Weights of a small multi-label image tagger: activation gelu, num experts 32.
Rows from block 3 of a small multi-label image tagger, named by matrix and row number. Rows with one number within an expert belong to one neuron, the router's apart. Each number is 500 + 40 x the weight over its row's rms, rounded and kept within 0 to 999. All counts start at 0. Numbers have three digits each.
After each expert's rows are labels from the 100 images, of 14848, where the router gives the expert most weight on average: "top examples" is what is common among them. Only what is clearly more common there than usual is listed. The data: Sentinel-2 satellite tiles (TerraMesh).
# router: slot weights (model.blocks.3.mlp.router.weight, 64x160), inputs 80-159
# up: expert up (model.blocks.3.mlp.up, 32x160x160), inputs 80-159
# down: expert down (model.blocks.3.mlp.down, 32x160x160, transposed), outputs 80-159

# expert 20
router.40:547508570510412451562481486519468560436488488411523471445480466470518536475502552533527440466481596490430489480509447563473518495466420524517482497482533492499475563516535507472483544491465529514494550502466478532481500513514480563502549495
router.41:503473494488439516510450548528507524397501476444507478528482570514489481535460573534483509465558564515466529490472512571459528444477513583566482522490502536485513566503586469484455550507393450511465460492463491477460564555434465577481550495
up.0:547512525500463523551512433477519455566499409574526539470506439521558539527559514436471449458498577537488510504516426452520491546507461474517486536487540513535507498515490540490485474505546583468557537522562463526454467534560472474492430459
down.0:505565542582553410496456429521465478476478514491459532533521473507541468515505482542481423458564505501461524460522503547413480528500519560518530522424406535567498480505508519504554449412550444454489520482579510490533506515509446504551502493
up.1:518495543451482485527511476480498402484506441419491447505534479534520528496519491508469449519508507451435461463482467484535455587467484542427569380487559542532469495537415525529527460528448488496555525559531467533441575561519505530449438541
down.1:414505446468525455462442558462515485556501506445503448525474531587538445440512553525519523527534441460508490440543480498526445575546473551420445502505488576456474506518453620492531464540521579531504525475508483501486469533546538506452555536
up.2:556462528494465474528588493532520533510496484421472492410526497459461607435505487493534444498420499448422428540501511508576474526430507466478628413452507477477548508502492445500511502464462473516508507602502458570493531517486578492517498481
down.2:477546458533512420428478422526541527521494531475453484567546492515598437512534472461507481457562512508484560461550485546403477473554508536459507525478510572526534503537514583458551455424588459474429499432503535482533475537435458525508515490
up.3:540565566517478472522593440528549472493493475549470538496584393443517519526531507407494473471505543499463468464513445482509448520484500485518569516431491543549498496467529446527510447476524522465523538519573501553497479501546453432543447425
down.3:490445465436529522511474595556505492468496466513470444515528576546470467492546505507511466567464494510505512541537535571493459534517540554468504480549453513553502566449468489449530520451448418481526495520530488510480489538483509492448496489
up.4:521472553458520547529515467456494439562506473558506497431519483513519529503522478447516485547503480382522448550497474408582499542546541422466516482498550497511518534547408528510563495509536485501523507554512472510450516441512552484463479516
down.4:422503470449491546495548472509482489549486445469509448507461491561532490467509520506525533586540493533483538450480498474521513526475501560510458501551507534513508441479510568489474459578630514482524488432495481503516512553513492484448488477
up.5:501455629440421571526572511528505447455526480537517464421485501481470548511475510462480530491471554474449469563473507510574528507447478488465526500501498461490444517477516469530423516556470516496552488553468545524452473518517507529507484466
down.5:447500477509494566542540521451518494582457500514487539538481473523531480565477558439475485577590494456541589466535500463471487450480493557540408545536466462522555476470508543437549487513543505452496504428538492493513456533533426516522482447
up.6:514502533502501503539474498486492475557467416494524461469507512543476579469532487469485417470453505491488477502469443458533528573530395530471521471505537545547514530535383516512493491494505610514525497526556459513430507476519527493466396523
down.6:447499469435469468457474489462565512483544426417488451546510514496581494465498533531546582486521505526449453493480480491482437494488499494483490457512512523505460499544445501588557444581507544570453443523538545505459540544539517508424506582
up.7:523524496503434498459511443469526497539509456494593517468500441535528558510575515458489492492526577499486498517515473464510503565543469497478479552436508518462534460519506580514440469471521614482535522524521458525450480570513510475495445481
down.7:489552454553550477540422495528502505475452487524476458569579543536494462488509455497478451503464473544541522512507457569437474531487529541451509498439443502621537530550477524496518520388529487473498494435561528478518486555467502569480458514
top examples: bare ground; main land cover: bare ground

# expert 9
router.18:430584485559552476475460524486529542522468559553469474532480492509437462518445478469455491525556496464565531534466536519478530463540521565526476530453463539491492518450483526516483473514556532522429472449468482435521459479429453515548498475
router.19:464530485516530512494436548488522548489490549565489539554482532494427490495470491483453511519531463452577557482438527534506521496531548569523483484437449575513517511435493440483529494512481493472456438473481448440511494446409442498523497478
up.0:495493513511513563518434509541519431515514447508436535500510519562531487570522484564465474474537515541462528469507488424471548503450438539526538432540545434544484451488546509507473523533446479442507503515471510509437536503500480537481457523
down.0:513589515548529412542475459544509490498412540498520524510561435483518528556464495453481417536571517459489433469543478572456401523519473500490510554505460504522415559515502497483568469437528487458525531497548528576501475507494450434566535513
up.1:479530527512476536580465488560486458517460457482402527506552465480558487567541506542480502468506552561452521450545431496455523482468438548550484455553525489531442472488528472472447517532503520443519462474514521490503518477503437493493485534
down.1:478553512566543436523520490484504484519414523499516574546569428501544514557462486442489490551564482456569475444515465519440422492526455500515435564542479494496456541503495522476518451468555505450496520443522523547488472505488440473577497536
up.2:560481557505458490549562425481443468472444490486511475472423510535517534496522552586507508467518535449469499572529479535501569541466454453512497489515516479448474491482561553518474561569509489478553516528404481494513529529480512538447490490
down.2:504474488500526512526465500486430496496535509446509520453490557568467501455491455585581454532473500512502489512524497481521526531547490506545470505532501508495501547546491500438476547457565505555545603484512440555491449494569566570426551497
up.3:498530473524508491504448510571476529446500518525487587500558505439524486440470423488586503490472531536525495441650531518480430465506544524542447484525568473482511529522565430461476458440499507528488564506516543499567473443482496542550560432
down.3:510444427459499516517446556503487498581489472466568523558502525543518469481546528546511505473477460475479506485526410422485495492481438559545520436539475527514509523602461505464477492525553519501488554465479476525463543503544513644482524517
up.4:434509490474487537495429599519399483483468500469589498499496478546435509481489511511518484553485471534537478434510496499501502483517497529487446481564501472567455530511552495459460554470454516473509496507477414481488465469510512554532507534
down.4:497501476547439451471509510526471506492530514489501499537530486522477475494524527463466501445460529499530554475481468567480539536522555497472446569486540600561517468421544568489456481473516561469514503517520505429529514472427512461491429381
up.5:496522465486510493504463500608453463526514513478472519496576474532509492484503449488499416496500503587470509437501564510499486574530482484412502495507491510557435466497501507487497469392487588456519480516538507513517452457557505419525526535
down.5:475537496593532477543518486609548501523443490517410472547590471465548443539548451470497518460467493489416510446558449454431434494482508450556536467510487543476484514519499434486471474511505508449487566536503577544539461454489469466521531498
up.6:551428521426422545513505519518486501380537477445492510478461556479501496480509566514505512518453546591455478458430510503501500484470535556486490463466530516542491502532546477548526534491390426519487486529489493507507566551513498553445520459
down.6:518547494522468420455469453499470498545486521481482557530489431445525503455545491499478513380511516498483521497490415472495545467513490463500536483431497581498544476525539570563445444516522526545404491504533500453582535460499509510548514476
up.7:447478518482515484477510568460481506496453497472513473469470546535425498437514494574536537557486461500520490535489513506542553458517497496516489457518500462449486540539492507482479556546472487553489476499450419486483519554484530571447507560
down.7:510472514453415495473491567481481475461539515417568438475474496511433544447470599497502445499469574501520516507453518572545518548522515576457568522486506522556490505479515541489448495450466489509555474532576433476471522548518535503485470463
top examples: bare ground; main land cover: rangeland

# expert 26
router.52:504466452503479446528467515605473534420542490484498458509526556476453483444454440536530421432393479542431487502508504543461508494467556460508493451490598514557524503562519496485487522493460453545473486526514553500510517475465537585503476467
router.53:571442456488431502517529539492462500475564412496574418532470546492518509455481545563546503529439519470438504482491475526463517484442526503543467460535525482513537484552478541498484488554522440503511542568498547573528575503524533548455444487
up.0:427551476513526472417430479493509510556507567547466536529494459549537455557499479485420510446610495496564565464556506509463517504541525537457477530499556508499504455441555589496517482490525515451459501437432516399523404477490409461552548458
down.0:487537486505518468456445410450485507454485510506494638529482444472549499465549386555520540463484447591527487514512463444471507471508526417554488442473549488523510465583492561544482494496586510520432499462491459419542510452527513542508502476
up.1:410606482541534474456370505520523516507492508516508569540526477531563455551537501501455537452573513590562565431553504497453507487544510545495427503503513512497488459503539557528509458460480516444458476464510464401517522487459393432528522510
down.1:452541489534509477516465422503464502513459495487472633523513444509552475482551398537537487481508475558519515454554439450455541489494481454577470461508545515542526482560548568502476491515597528485480522420487446458556476485538478560496509438
up.2:512501517440443505469513447488511509431513562443491498482420500493509484500506531458429512464502505471457517531464536547515551587526520482419481549407543560508495466481536596549486534485473510484512468551413527453517472519481523454492507462
down.2:488538515502516422529481509553488528490436526450446423482506494504477530460497519555538525470470467430469431556478469531525483531498443500431560448479423508464419503558438473549525472547497552529483521530492534521503564509489565506498501579
up.3:493496533498543437514505549501532540457473516487452482443511552471461559450515526496526491481464524504506405558469493496568474495527475446437582514432461478476514550552438508524446516486442517598480467577462496504483525487551571495495503604
down.3:533506511465427544520541477451525499497530459486508464543492492464551492476451556467479548496531538517500482509427485447507515462443482436521424496481572497548517461517497520568459445561487539529462410494531531432461545512505443507473446557
up.4:464471485487418489496495549458538550486509514475457472479396556458530489482498604494542550499544607491502481486522517515514473416468476577512521530505475442439574493545518512473472525566442474565456509480414511464536537559504504541493571496
down.4:538485501458489544478532516467524470484558467529503483549517526478531464525497539467441570452503497524493521506436508411469542480468516372513436484518531517533506464482516502567451465566449541501499424512511571431434527510520468506440446523
up.5:486471549451471570528522524505529461544510524559488535465486445532498498594520520428476535526508517453552477473534485488526495527497464544436462568500547476483429513454534501487556544507457604465564549532444492503476425503560470483501526492
down.5:506506528499528534534468534501448479524476544521508523481522482533526510552456468464512364579532502492512478428547538556458447532556559523492483510521467499527468548506516501435576506403469431461574590554587473566537439456549468479531567473
up.6:555523521525484552442520399500496451553537345551576517512555465514550513509566455507506506482459449566476504476541427464498523544495471454558447510491555511516521485487471502531490485466529541451560536576552483634483543487464470448472435477
down.6:517486492511528472528434530511466507506486549549535516469509496547429524459486485497511430512496533494504506560521516557517527530579469536457509547502405528547485554457490496433499554400506510495556552520552457540487436514468545474548499481
up.7:489545546486484513528535531531482429464500488456547462490571480501476551471477469506529443590481503468515446455446524495517476588548467533456537472508473550520421547500446466532457484422534514491586474618562491609459543500493533460504460553
down.7:472476507532423570526529541525530515567508390505529474521549493480520494473530557427497464480480556557453536432512437460497482448453444570582473572503552529546546493498527441475447497504511540508507522470494533531528475480475438533477503445
top examples: main land cover: water

# expert 23
router.46:475448554446480507459502517488506478447542458436479494441477541552479524479441548513501568503475487446526440495429514449549485517495486536446502441563559481485458559534453508578496531510464449541547504576468500484463570539475562563445515550
router.47:526487530484470516494468449498540520504541454518491560454537451508548553479550543482566448406464553536409504492549420479535442536506504508526530468501532484496498549538461504479536468478470522507530580556550458488470498499553568495484572466
up.0:460529519511585513499471514592398480484470499502423560508581504508463486451522426525532517489422425538541450484484482414525542541626500466500444464485533547563471515487492445526453505394464504526526498525486445493498505404488529487504516513
down.0:500485538460459542532525552471506515519488489528562466428475520510453549458484540445545448508478487459523437533494469478567431490471438546479522501492514427483481546515436448493477526489479465567528539511449518603467520538506567544509530553
up.1:505491530482563553481548511536412460445484525519519547508491515506468545577435439541480508561499444457548498487486559478493523520514511450501427514553590465498450515440523482498544524494495427451560458495452551495508502461472515520515545501
down.1:509444512513524536505521568559461446479497509516540486508561535542483526494498492519541487538451419457534496477506469522481458497522503548506519494573504516523437562442449454471533519462514452458590545488457511564498536478447542535495493486
up.2:501487531493445536506524497489456444527498468475494506484518456498543458519573533451492501449453494532432496382533469475519452507464493507495513480530525476526573428518528483493505521488478502460564586483509457513487491521553475489487487496
down.2:443546535550490458535471424462446527509469504455387586506494445466533525432546457491527476422503525540501481422511503444480497471498505475540511455493578512534547451559541515528483444521555502514437519471520409429578497478519501499517487471
up.3:464502561484516498481383497510549445516506453486437531477528488540496527528568488504452468382479499570449476461485414426528504610552440535490499478505569500520468545530459480530500518488437546509521508552514445467461502466550488494478520537
down.3:493532534493525497524527456465516514511464479505501435517548482479565500501526516486550532546469446443477441467523439481499444481509459503558479482505530486489483549561436425508508472529536509536471554479550530582478503481573533521516491594
up.4:498495532518607555502528492578361473471484502496446554491553515496458525488492404531512497514429446515530467488494535456505544540569517446507462501504551530553458512414513413527522509399459467500546492528501489527501511418480519503507543501
down.4:501468530515494519515503552511500506505478481553552487483537532510492547450518491487550456502439466458525462517505444489539426497487451555483553514526491475491454577499414426488526536475501473537559554537471510606465534488485560544507518513
up.5:453487561479528541492370523524509445530506448476438527474532494531478513517569501507475495408479502564474473449500432416539490572559456548506485449505580496538457544521486471511540524490426561502545512525515419466462519466531495505476525535
down.5:485510520505541477503485440446527523532445502516474438511520483478581517487541512476569524523437446451456441460529442487499434452520449489559455474504510505487485543561451466505501468524530507568452567472530512568491497478538526505524501584
up.6:518475536485528543485515514522460451442514540522552525497467505513490496611438493520441510535489453444571503507474558504499516509492512444481409514519559486502455528438517498500518531515470437476528470526476590460493484477459507506500520491
down.6:478483510534538540536502532558442447518511544501491517552520529545508486483486476545532519542479410446508518432500485484476504481537507537545496467579521570528481544458499428458550512492531440443572535455459476541525531429464535525471517455
up.7:481541479568519400481503496530459518462435546501602509515512480498547510521440432538527516541561506517525500446559558528394449425473491420540442510549516454453452480496567457498488506501504464485433473486459555596538488554466484532560534500
down.7:547505454538498466475479481459471534505535532502471537529473532483469477476473496476463473434537547518536579544491539550480558498522565499486552535460496563536577479482540543470539500489536534495455460466527475409523448495487475498485480396
top examples: clouds; main land cover: clouds

# expert 1
router.2:465470465432444558432525472453547547525547541562471566435462523465512471536538541426478567450469536484564531470504521442547481444490586536504474561460510493449551447512537491482468512523486516522479535460466512475542456506492448487493537415
router.3:577434598407500553549540431527461458468467504497462564432504498507522480497529540436476509488431500481470499484523523475535501561534516429464463522486552542510486473475532511513523527471441490459580564530521525488541434506574500489488521467
up.0:634423496437477535513460483500497484506579436558534540529507533530530471498504510510491494434447484542452509535479474491491507555460532415500493495506495536584521517521473501516559493481471465486548560557546560514481491478543514512461489463
down.0:493497524463517524469530483487531477497455456456495481507475479488551508524505531489512609530477442480530428478502517456508451490458466483510478464557517473421464490510437491567553488587511517516502477533456522510520580536480505469493524585
up.1:477469503473418569509547506475483492562492518502448511412478493513481497495578558522542504469492582528474481464561499457555516483439511528514542510541523412482546467532531497405460526575486567473522575476458464492546478512540497518476543456
down.1:461490555509440547510598527494546492588498468492527412456446468494535512526444589443495460521554594466474529478519483445502509494413418467512478552530539484460529463487520533479476492573528424463522506504498563500499523549522451492502515467
up.2:520524533544466463517498488499492520483458515423507378474477456437534553482422518501564502468508576404495456482545497561507406497424514528528543507562565460474483533542491488465522489531556526521506523517454541489527514498464508521537549507
down.2:488548520553532442499471449528474506455467520517491496537547460472605495485505511532550484535555462491458480453551490591422446488577496507530464517506467545500439573490493511459568458473563450488479500502493524516560511512422479466556517517
up.3:501469509480444555487520484524470463527528459583481533450492448494529520553524521472497541404485542561470493420531434454540437495345507527527542504570573394476508471511510490483519494542524544451527550481439517529522499468543459491504504475
down.3:456498561510449518539605543520536479534487481454520358431494449480528516519425589463471474527557578441481495465512484462520480507424451474508504520535547484509462481524511516491458487575510436485549501497503549521500575556509461496539501483
up.4:480542538565509432537502477549433528456414504447479465488499497447507547400461437562577498468495516528493424487555492516494483469496520477515495455508577454466448504516533484524497485490460512548494512527464510503535497451456553496558525510
down.4:493533563525544430502494459545477471482483514548548529526582457499539536465497512532550443469461466440499471456521402541478426509533455523471517497483451543529429568502508550509487529430572436484519553560493495540524522490450542517575466466
up.5:539483526509544527537589499522415473440533539489477518533526546485421463497462464468475511554414451419533520488440554534506564529567572473482468498453498590558469492416538422503472527434459443487544529523547530498509514461488533512489484453
down.5:556547558443513476429446418525509459481514468510488505526525465463586496515549470504481521409478481553444469472487413485470463507479520465486486461448534539496486489515506506604519469538465513490498508598475558501536540471510503479548508506
up.6:516563554563539430514469525543441503471429455513528496489535467502437609459486456567537467465441485523490470544502412529484503497504430468534495503527527482500437600462455467512446501465485523515501473542527422543461556473422556515541475562
down.6:506459518517534493519529496509485489532470474555465553508586522494488510510584426490504460573466414449498491496519539546516452523554475561510616494514497550500496576422443446437608524464577468484529577487470486588458482440513487494510493453
up.7:485454502474427568506538496466484501570515526507473521393456487491458505505586545498526497455501560508487484464564507453575537486463512503521538505523525434460536452516539522406463539579481552478528602467448448494543453509547499504500551433
down.7:471470528495446543511588540504540488598509458496522413451461480485514507540447577447476478524550600476484532464513492453533501480420428485525503554530535472476532468479519523477489482567530436473520514471504543524495519559522448492503500455
top examples: snow or ice; main land cover: snow or ice

# expert 21
router.42:548452477529496567600434491496428510549503498501552594512447532554517473485480509537544464567556491528507550512546567497496518485532460473559443472558464464447535516530567454444486545489548527504531562475474441576522484521493551522437555504
router.43:474530577494578442549478497560483431500468514463426486488572510491468468482559486467494493434431499504476426448467484492534520581530498484436537449459482533540451458514473451531475483473423565495577512526542504466508517401566523443493522540
up.0:489432516396524508495503609456500454488540539515541435454485548532427507484518530457506480532464489455561438554463477469603522513557541455438532486494490492524531517502490568500497547457389464518581491575457469447433510468563558492515459540
down.0:449524537536543556610536514546430478598469491562453551449501502514430531446523504462517456521437492496532484458528473445566537531545438484520459503559537517494506462484525493488436547509536592496552592474460466507517481482532526436525459472
up.1:496465497442533518495512588458509461501558516488563445451504534528421551489560536510495466533483488490516468545451502457556532538559480464465555503461367502508526556492468499482459578460413483513584487572473424500407500515537552523517478530
down.1:451527488544487518528563543531437504531466520544530528428479470494428556438518522445531459557462528521559486462554508540527491494541452523507493569529483490503478486418564507446429552449530547501529556491450439512531486514491528416521484455
up.2:549484504499457525534468507474460485501455473444594551462499456537483534458557533530549463487492491536462488546514470493537472502456415401512493502513432474480456548501546459487452541512553578518531526520451400606502498544497565538497524517
down.2:583554475542485435544449481534503536520452535584528526513545472470529526482462603474516455457532553478529457498532423590428453476462490480531520577466446525552486563525524505468462463463544484538431518461515506538497479497460468469562487475
up.3:519470461502501514512491480463517546550495564567459530548446540476522447556476487461484493509578488495519587487537582503471531471500538528519462564519510537492623463473548553455538538510481471494461511429570540424518443517469435473522523436
down.3:508440455452506533483491560564439474436571485559506494525514555514458515467502473559504533502424481541522510522411502505507577500499524423508464436532506507585455515441504470557465501501497484498503450512480467456464570467486539487440434511
up.4:554560489557519521558477451528460490557482485570540483497511437455492510491590511541524409492504501534419519540547465516510528493455395391532487492487389477477482496472519447458446522538528561480528546476537496614519473450592496430573517492
down.4:460496427568502462457507486468495591437449552450493496527507497446509516441449469552586514531473536518509472513555539519463487440548523496574457555502533528459504591539514500465538474502566452558447481466463553502509469463480523583500557496
up.5:511494515517553506491485524496477476543523457489516426507528536488454507496578517553524397503478503468410488552476439540525550522521436493515579491458407532520508581457438436463503580529496483496563483518509476532449491432598526467538528518
down.5:485520468564495448531518486462436571498498517470515462487486476475470536423462452558575451533479530480516496523522520571484507471563533501556491513496485515522538555513495544437500484479592490553469517426564469478529480485509523514503478463
up.6:461500494469503537466470486474578492559505556548505595517522418508546491550529501383433459490543497506552542454522498431499469520530528537488473550483499544514539490489517535483504483475498532472482525461559473461486405489505436477550501449
down.6:445424449545550536505559596549506562490478480529475498565559566488468484503504481487509524553432470502511532504538547511488507447488555467550476494553484491532510587457435401459542504501492464514462467465456553496484466422493499523496546555
up.7:534494477525503525512486460458535539532492569536499529527423538481548474546494508447462503541600532472546576511525556505444498476504497515530472612511512506507597462488540628450531511506515475504450503440557523430512459538496456456530520472
down.7:515457437438534523444445561561445492426562501542534517534538565519462500454516466582522509511426471541527519507435522512511544510506572456497449424512497523574496525461486463521516540502515431506500445525484469447486544472496564506467455495
top examples: snow or ice; main land cover: snow or ice

# expert 7
router.14:470464485456539524426443481463556503488557447528511578518517538551554460534444524513469543470544462538535558533476512467475505522534488501526452492536507528449479547507458519535526525450489463501471477570520477484448520543435519559459565552
router.15:548448470495452563609431472521446536534515459516483599513449531557541475534483536523534453510561544509432545513536515494480492502475445507545445439560495481467491489535538452441519566525499563501522573515447472503534546529436476507457567476
up.0:536543484564469511545487492587491488555511504491466512560505502463509470500490513471514509476507502527453541442530503521452472481454495548505507523502416506536514444467540444479518475508500545440497495440566539520553511493463437387523517471
down.0:512470447494474475480549512473469499383524502423529470550450530517512503495439523570524569542531518511544512495448562544472543460508540418486464480567476484503464473476512556514463502548504476501497424460496493414512563536485503495456465590
up.1:418472551480446498516523553493479499491445454381498439406501476500440564456520520465541480439416528517454455465508456493571467495494433574484514470543602469515473536529487453487466514519443523514536510519500438487471515545501534568499513527
down.1:510575578544455460574538413507486482525448505469496450458479418466548562472507559480523466496506539463434451457502409581509452510481432519500526503469523492511459467528510503522456420550570540498471510468488495544536543548512468455552414498
up.2:498518495541585472509451517638432487475462474534423534504587498551501530488498416576525472495455477526507490509534482504450489512539444442526481481550520458497409574468496520495421499437497508473534511558517475517490509449511529513492516550
down.2:512482440473540447501366534538514531550483566520508546535527510538527436512525509507511420465514500454498525489565460510486448531518479502463488510505452535475506541581469548439506515436533510502489612501444506522506452516492518554536592457
up.3:608499569482521474522502425503501489433522503521435480491505522472498478488471527469483502364475509464434486550445451525534528549473549458464526463423493549533479508507458495560500482496480465516520502538475512478504572468443556467485469491
down.3:479480476544452532495539532542496469496469441474534416520486478490533496540520561525536545523492514490441479409535448541456451485422460577525503532574533435494421501463498509472506490562527511461547497525437564565541548518480466534503535532
up.4:506576495585440474556489485519410512498428525402510495453492413472481567428477508522541475481457523535460461429535486527521505514485448518541454554498586508501461512500547447459435500517559579508525523482473480509523450446501526515559520484
down.4:492579572548525440502552453507513525503408522545501478466565456422541564462495460471581487539490500474539436538544483562478413458520456499531514532472435472477476566475462446488528490486545476541467489488554494575509524469468475443555489521
up.5:442519531469455520444465445463542466461492415509579540472497492526543515526554490501459551422501476561518506478494437421493505538499454477493453535520579493490475496524482545551438537502515495468517495591492504522441550554509481527457465533
down.5:489415462471589489501486619515535513532455507525480456539556568564443463493515517491510555534418402449564452501475486429506463503482496540500518460565486489498471546541430461510513497536475529528484507534458474519435514480487539531475525573
up.6:539442512477476491483556564451477467505502510508626437504524477510509519534466527484472449556473499425501491479529457518488470508436507480504487465544524484564491551443529488431596500490490423461543511468526488543479416495509476557546459468
down.6:536511516467475531516558459442535484482524486468514473514473455450537498505438587490476534556561537542485486500478538469489498480498554457512467479450421478478506435543519536580479429539498498533504462486532482445548525553529469475509497507
up.7:599498579459508477518503430524511469422529506518430488496517515473500492479477533474477486382470505481430477539436449527540527560484537484463530466416494552524474497507467484567512491500464461509524502563495526479502565489426552467497461474
down.7:486485494538449541517549545545507473511465439457525428515484484499532497536517574521527555517488510494444483406523442524464450475423446565526515532559526423475441507458493497487512489577519524464552506527442557557529541512489466516508536526
top examples: clouds; main land cover: rangeland

# expert 10
router.20:543477482529459504498554481431455499512559513522629454539503470492476466500502547479481431499523541467461540439535480546450526501493559502565478493477499526540561472494582499430481541528543431444501566458541496514547486487450488533531462423
router.21:534526566449497496465509451453482461461500474531624570444492431509517549483535496474519511436431519528487447485466392456538420532483530475535519522508547522512492552503480463543493495472534471515516568551490443557448526492464537507499467504
up.0:482524488526477521423540554421445483487550529533679468524523436492502524499468473512475507586478485456542479449513454485488478473498499450542472584490515490508535515493548494460459537476535498485509537505514507603488465444535511541564472488
down.0:457500487509516495450450584547475459431501515513546478500504522543442541469499462545501464517464535525524490512477475527484537561520548578447543563495467524585464502418515521500461569459469477456550494533508447497495520508448499488488469441
up.1:421538545479460491447504512482548485487443553477504538465449451518475529507509523445466533449515496481534497523490509462562520516533485537470505541472531480401496487480500479541464537503505577529485459483411437490469465546442521488526513508
down.1:457546540512447482599553466500489499549460449448426516492512422515531538484463513460510529543477481452487455430481465424533449515499395550507532470542566494510486480566476486535483406596570607504483548477488506504494577531509473490503469545
up.2:507485536512508455462541462521544526440450456521440539475524462420566544505516457462516561441477570517429474542512450499517426503429505489500572477453552431435460522505477461558624464500472499534503457535442504509500519522500504461520519510
down.2:472501493499515464536477529449522499507493562446535465486456519521504516487414490524534449579565505418531494525493559538513471517557502561450562511516399482477486530569474560460575482446501510515504510508602437508476504561473490483520520571
up.3:585508525502445497584546405495496469512517445488500506487537404465587517535475534442489418489554588522373508436513460522491482572486469491532481453485510542536485492502510473506568455505503525483584542496598503549503446504505484455528489476
down.3:495471511501501500586470564517477446552475485509558505478533494552442526508475552485490402543516542467479455502501474507501476553488446584458555534542464467587462539534496467451506558439535499466580533497455507584435504523536468552496507507
up.4:465567494526569470497461516578513484520455513487434498504540444498545520519548462541496477477531537532501488484535524487488481529505426532462571527513464420491457494483469525517540447375495568474531434528511520549475464453506462376560519559
down.4:437434456490507518482554572491542524529490474482503448526509522512553464506511531463532566545503480462514498495552510435483467465455466512531484483604458481435493538526421472455545481536522540516496535495443514547507509567476502532444528553
up.5:607438532489484489543536421518506484529526451487467459482513479455516517505504542434482380473499574491387491465518495530508465555477493495505531489479503536518518505478471486449581506471481499498579558515622509534498442480518505452545490462
down.5:511521547499497519576427542550477418538443491517563521484521459553462536521489516487469421523524530473504473475487456477494495555476424555460494540495451475595455511490516468503427563439503501446583517517518517585442534498505448490530498495
up.6:385541503502451516438580473433495507499428504501566533480511423489514516473556493488528580580515497487560499467508520430552482436562477499548447539522512486418486512511487433495387533536542508537475530505522445534508488538516472549469507510
down.6:495509592473518499548542555522500461526396504463503464449535441511500533512450514420510469553519492399531436453508496490509432524506422490454510545568496471490448542515467505469503489476499475488572554545571551538463514565544486503524518549
up.7:466533454514565427462408493487562565535479554517442574503511487546540478478498479495516488503528528521553520547562561488496446485559500510486511536515463483470518515526447569494548413412539553523480526482498508463504433508485506453516561518
down.7:450458465483477525471523512497500515550542450549505536542524529480509497474616501527540540518415460561494521499502473424528491433477458527566496431521515516488549502508437439504477532554559510521435519481372478512523525466469536556461481485
top examples: trees; main land cover: trees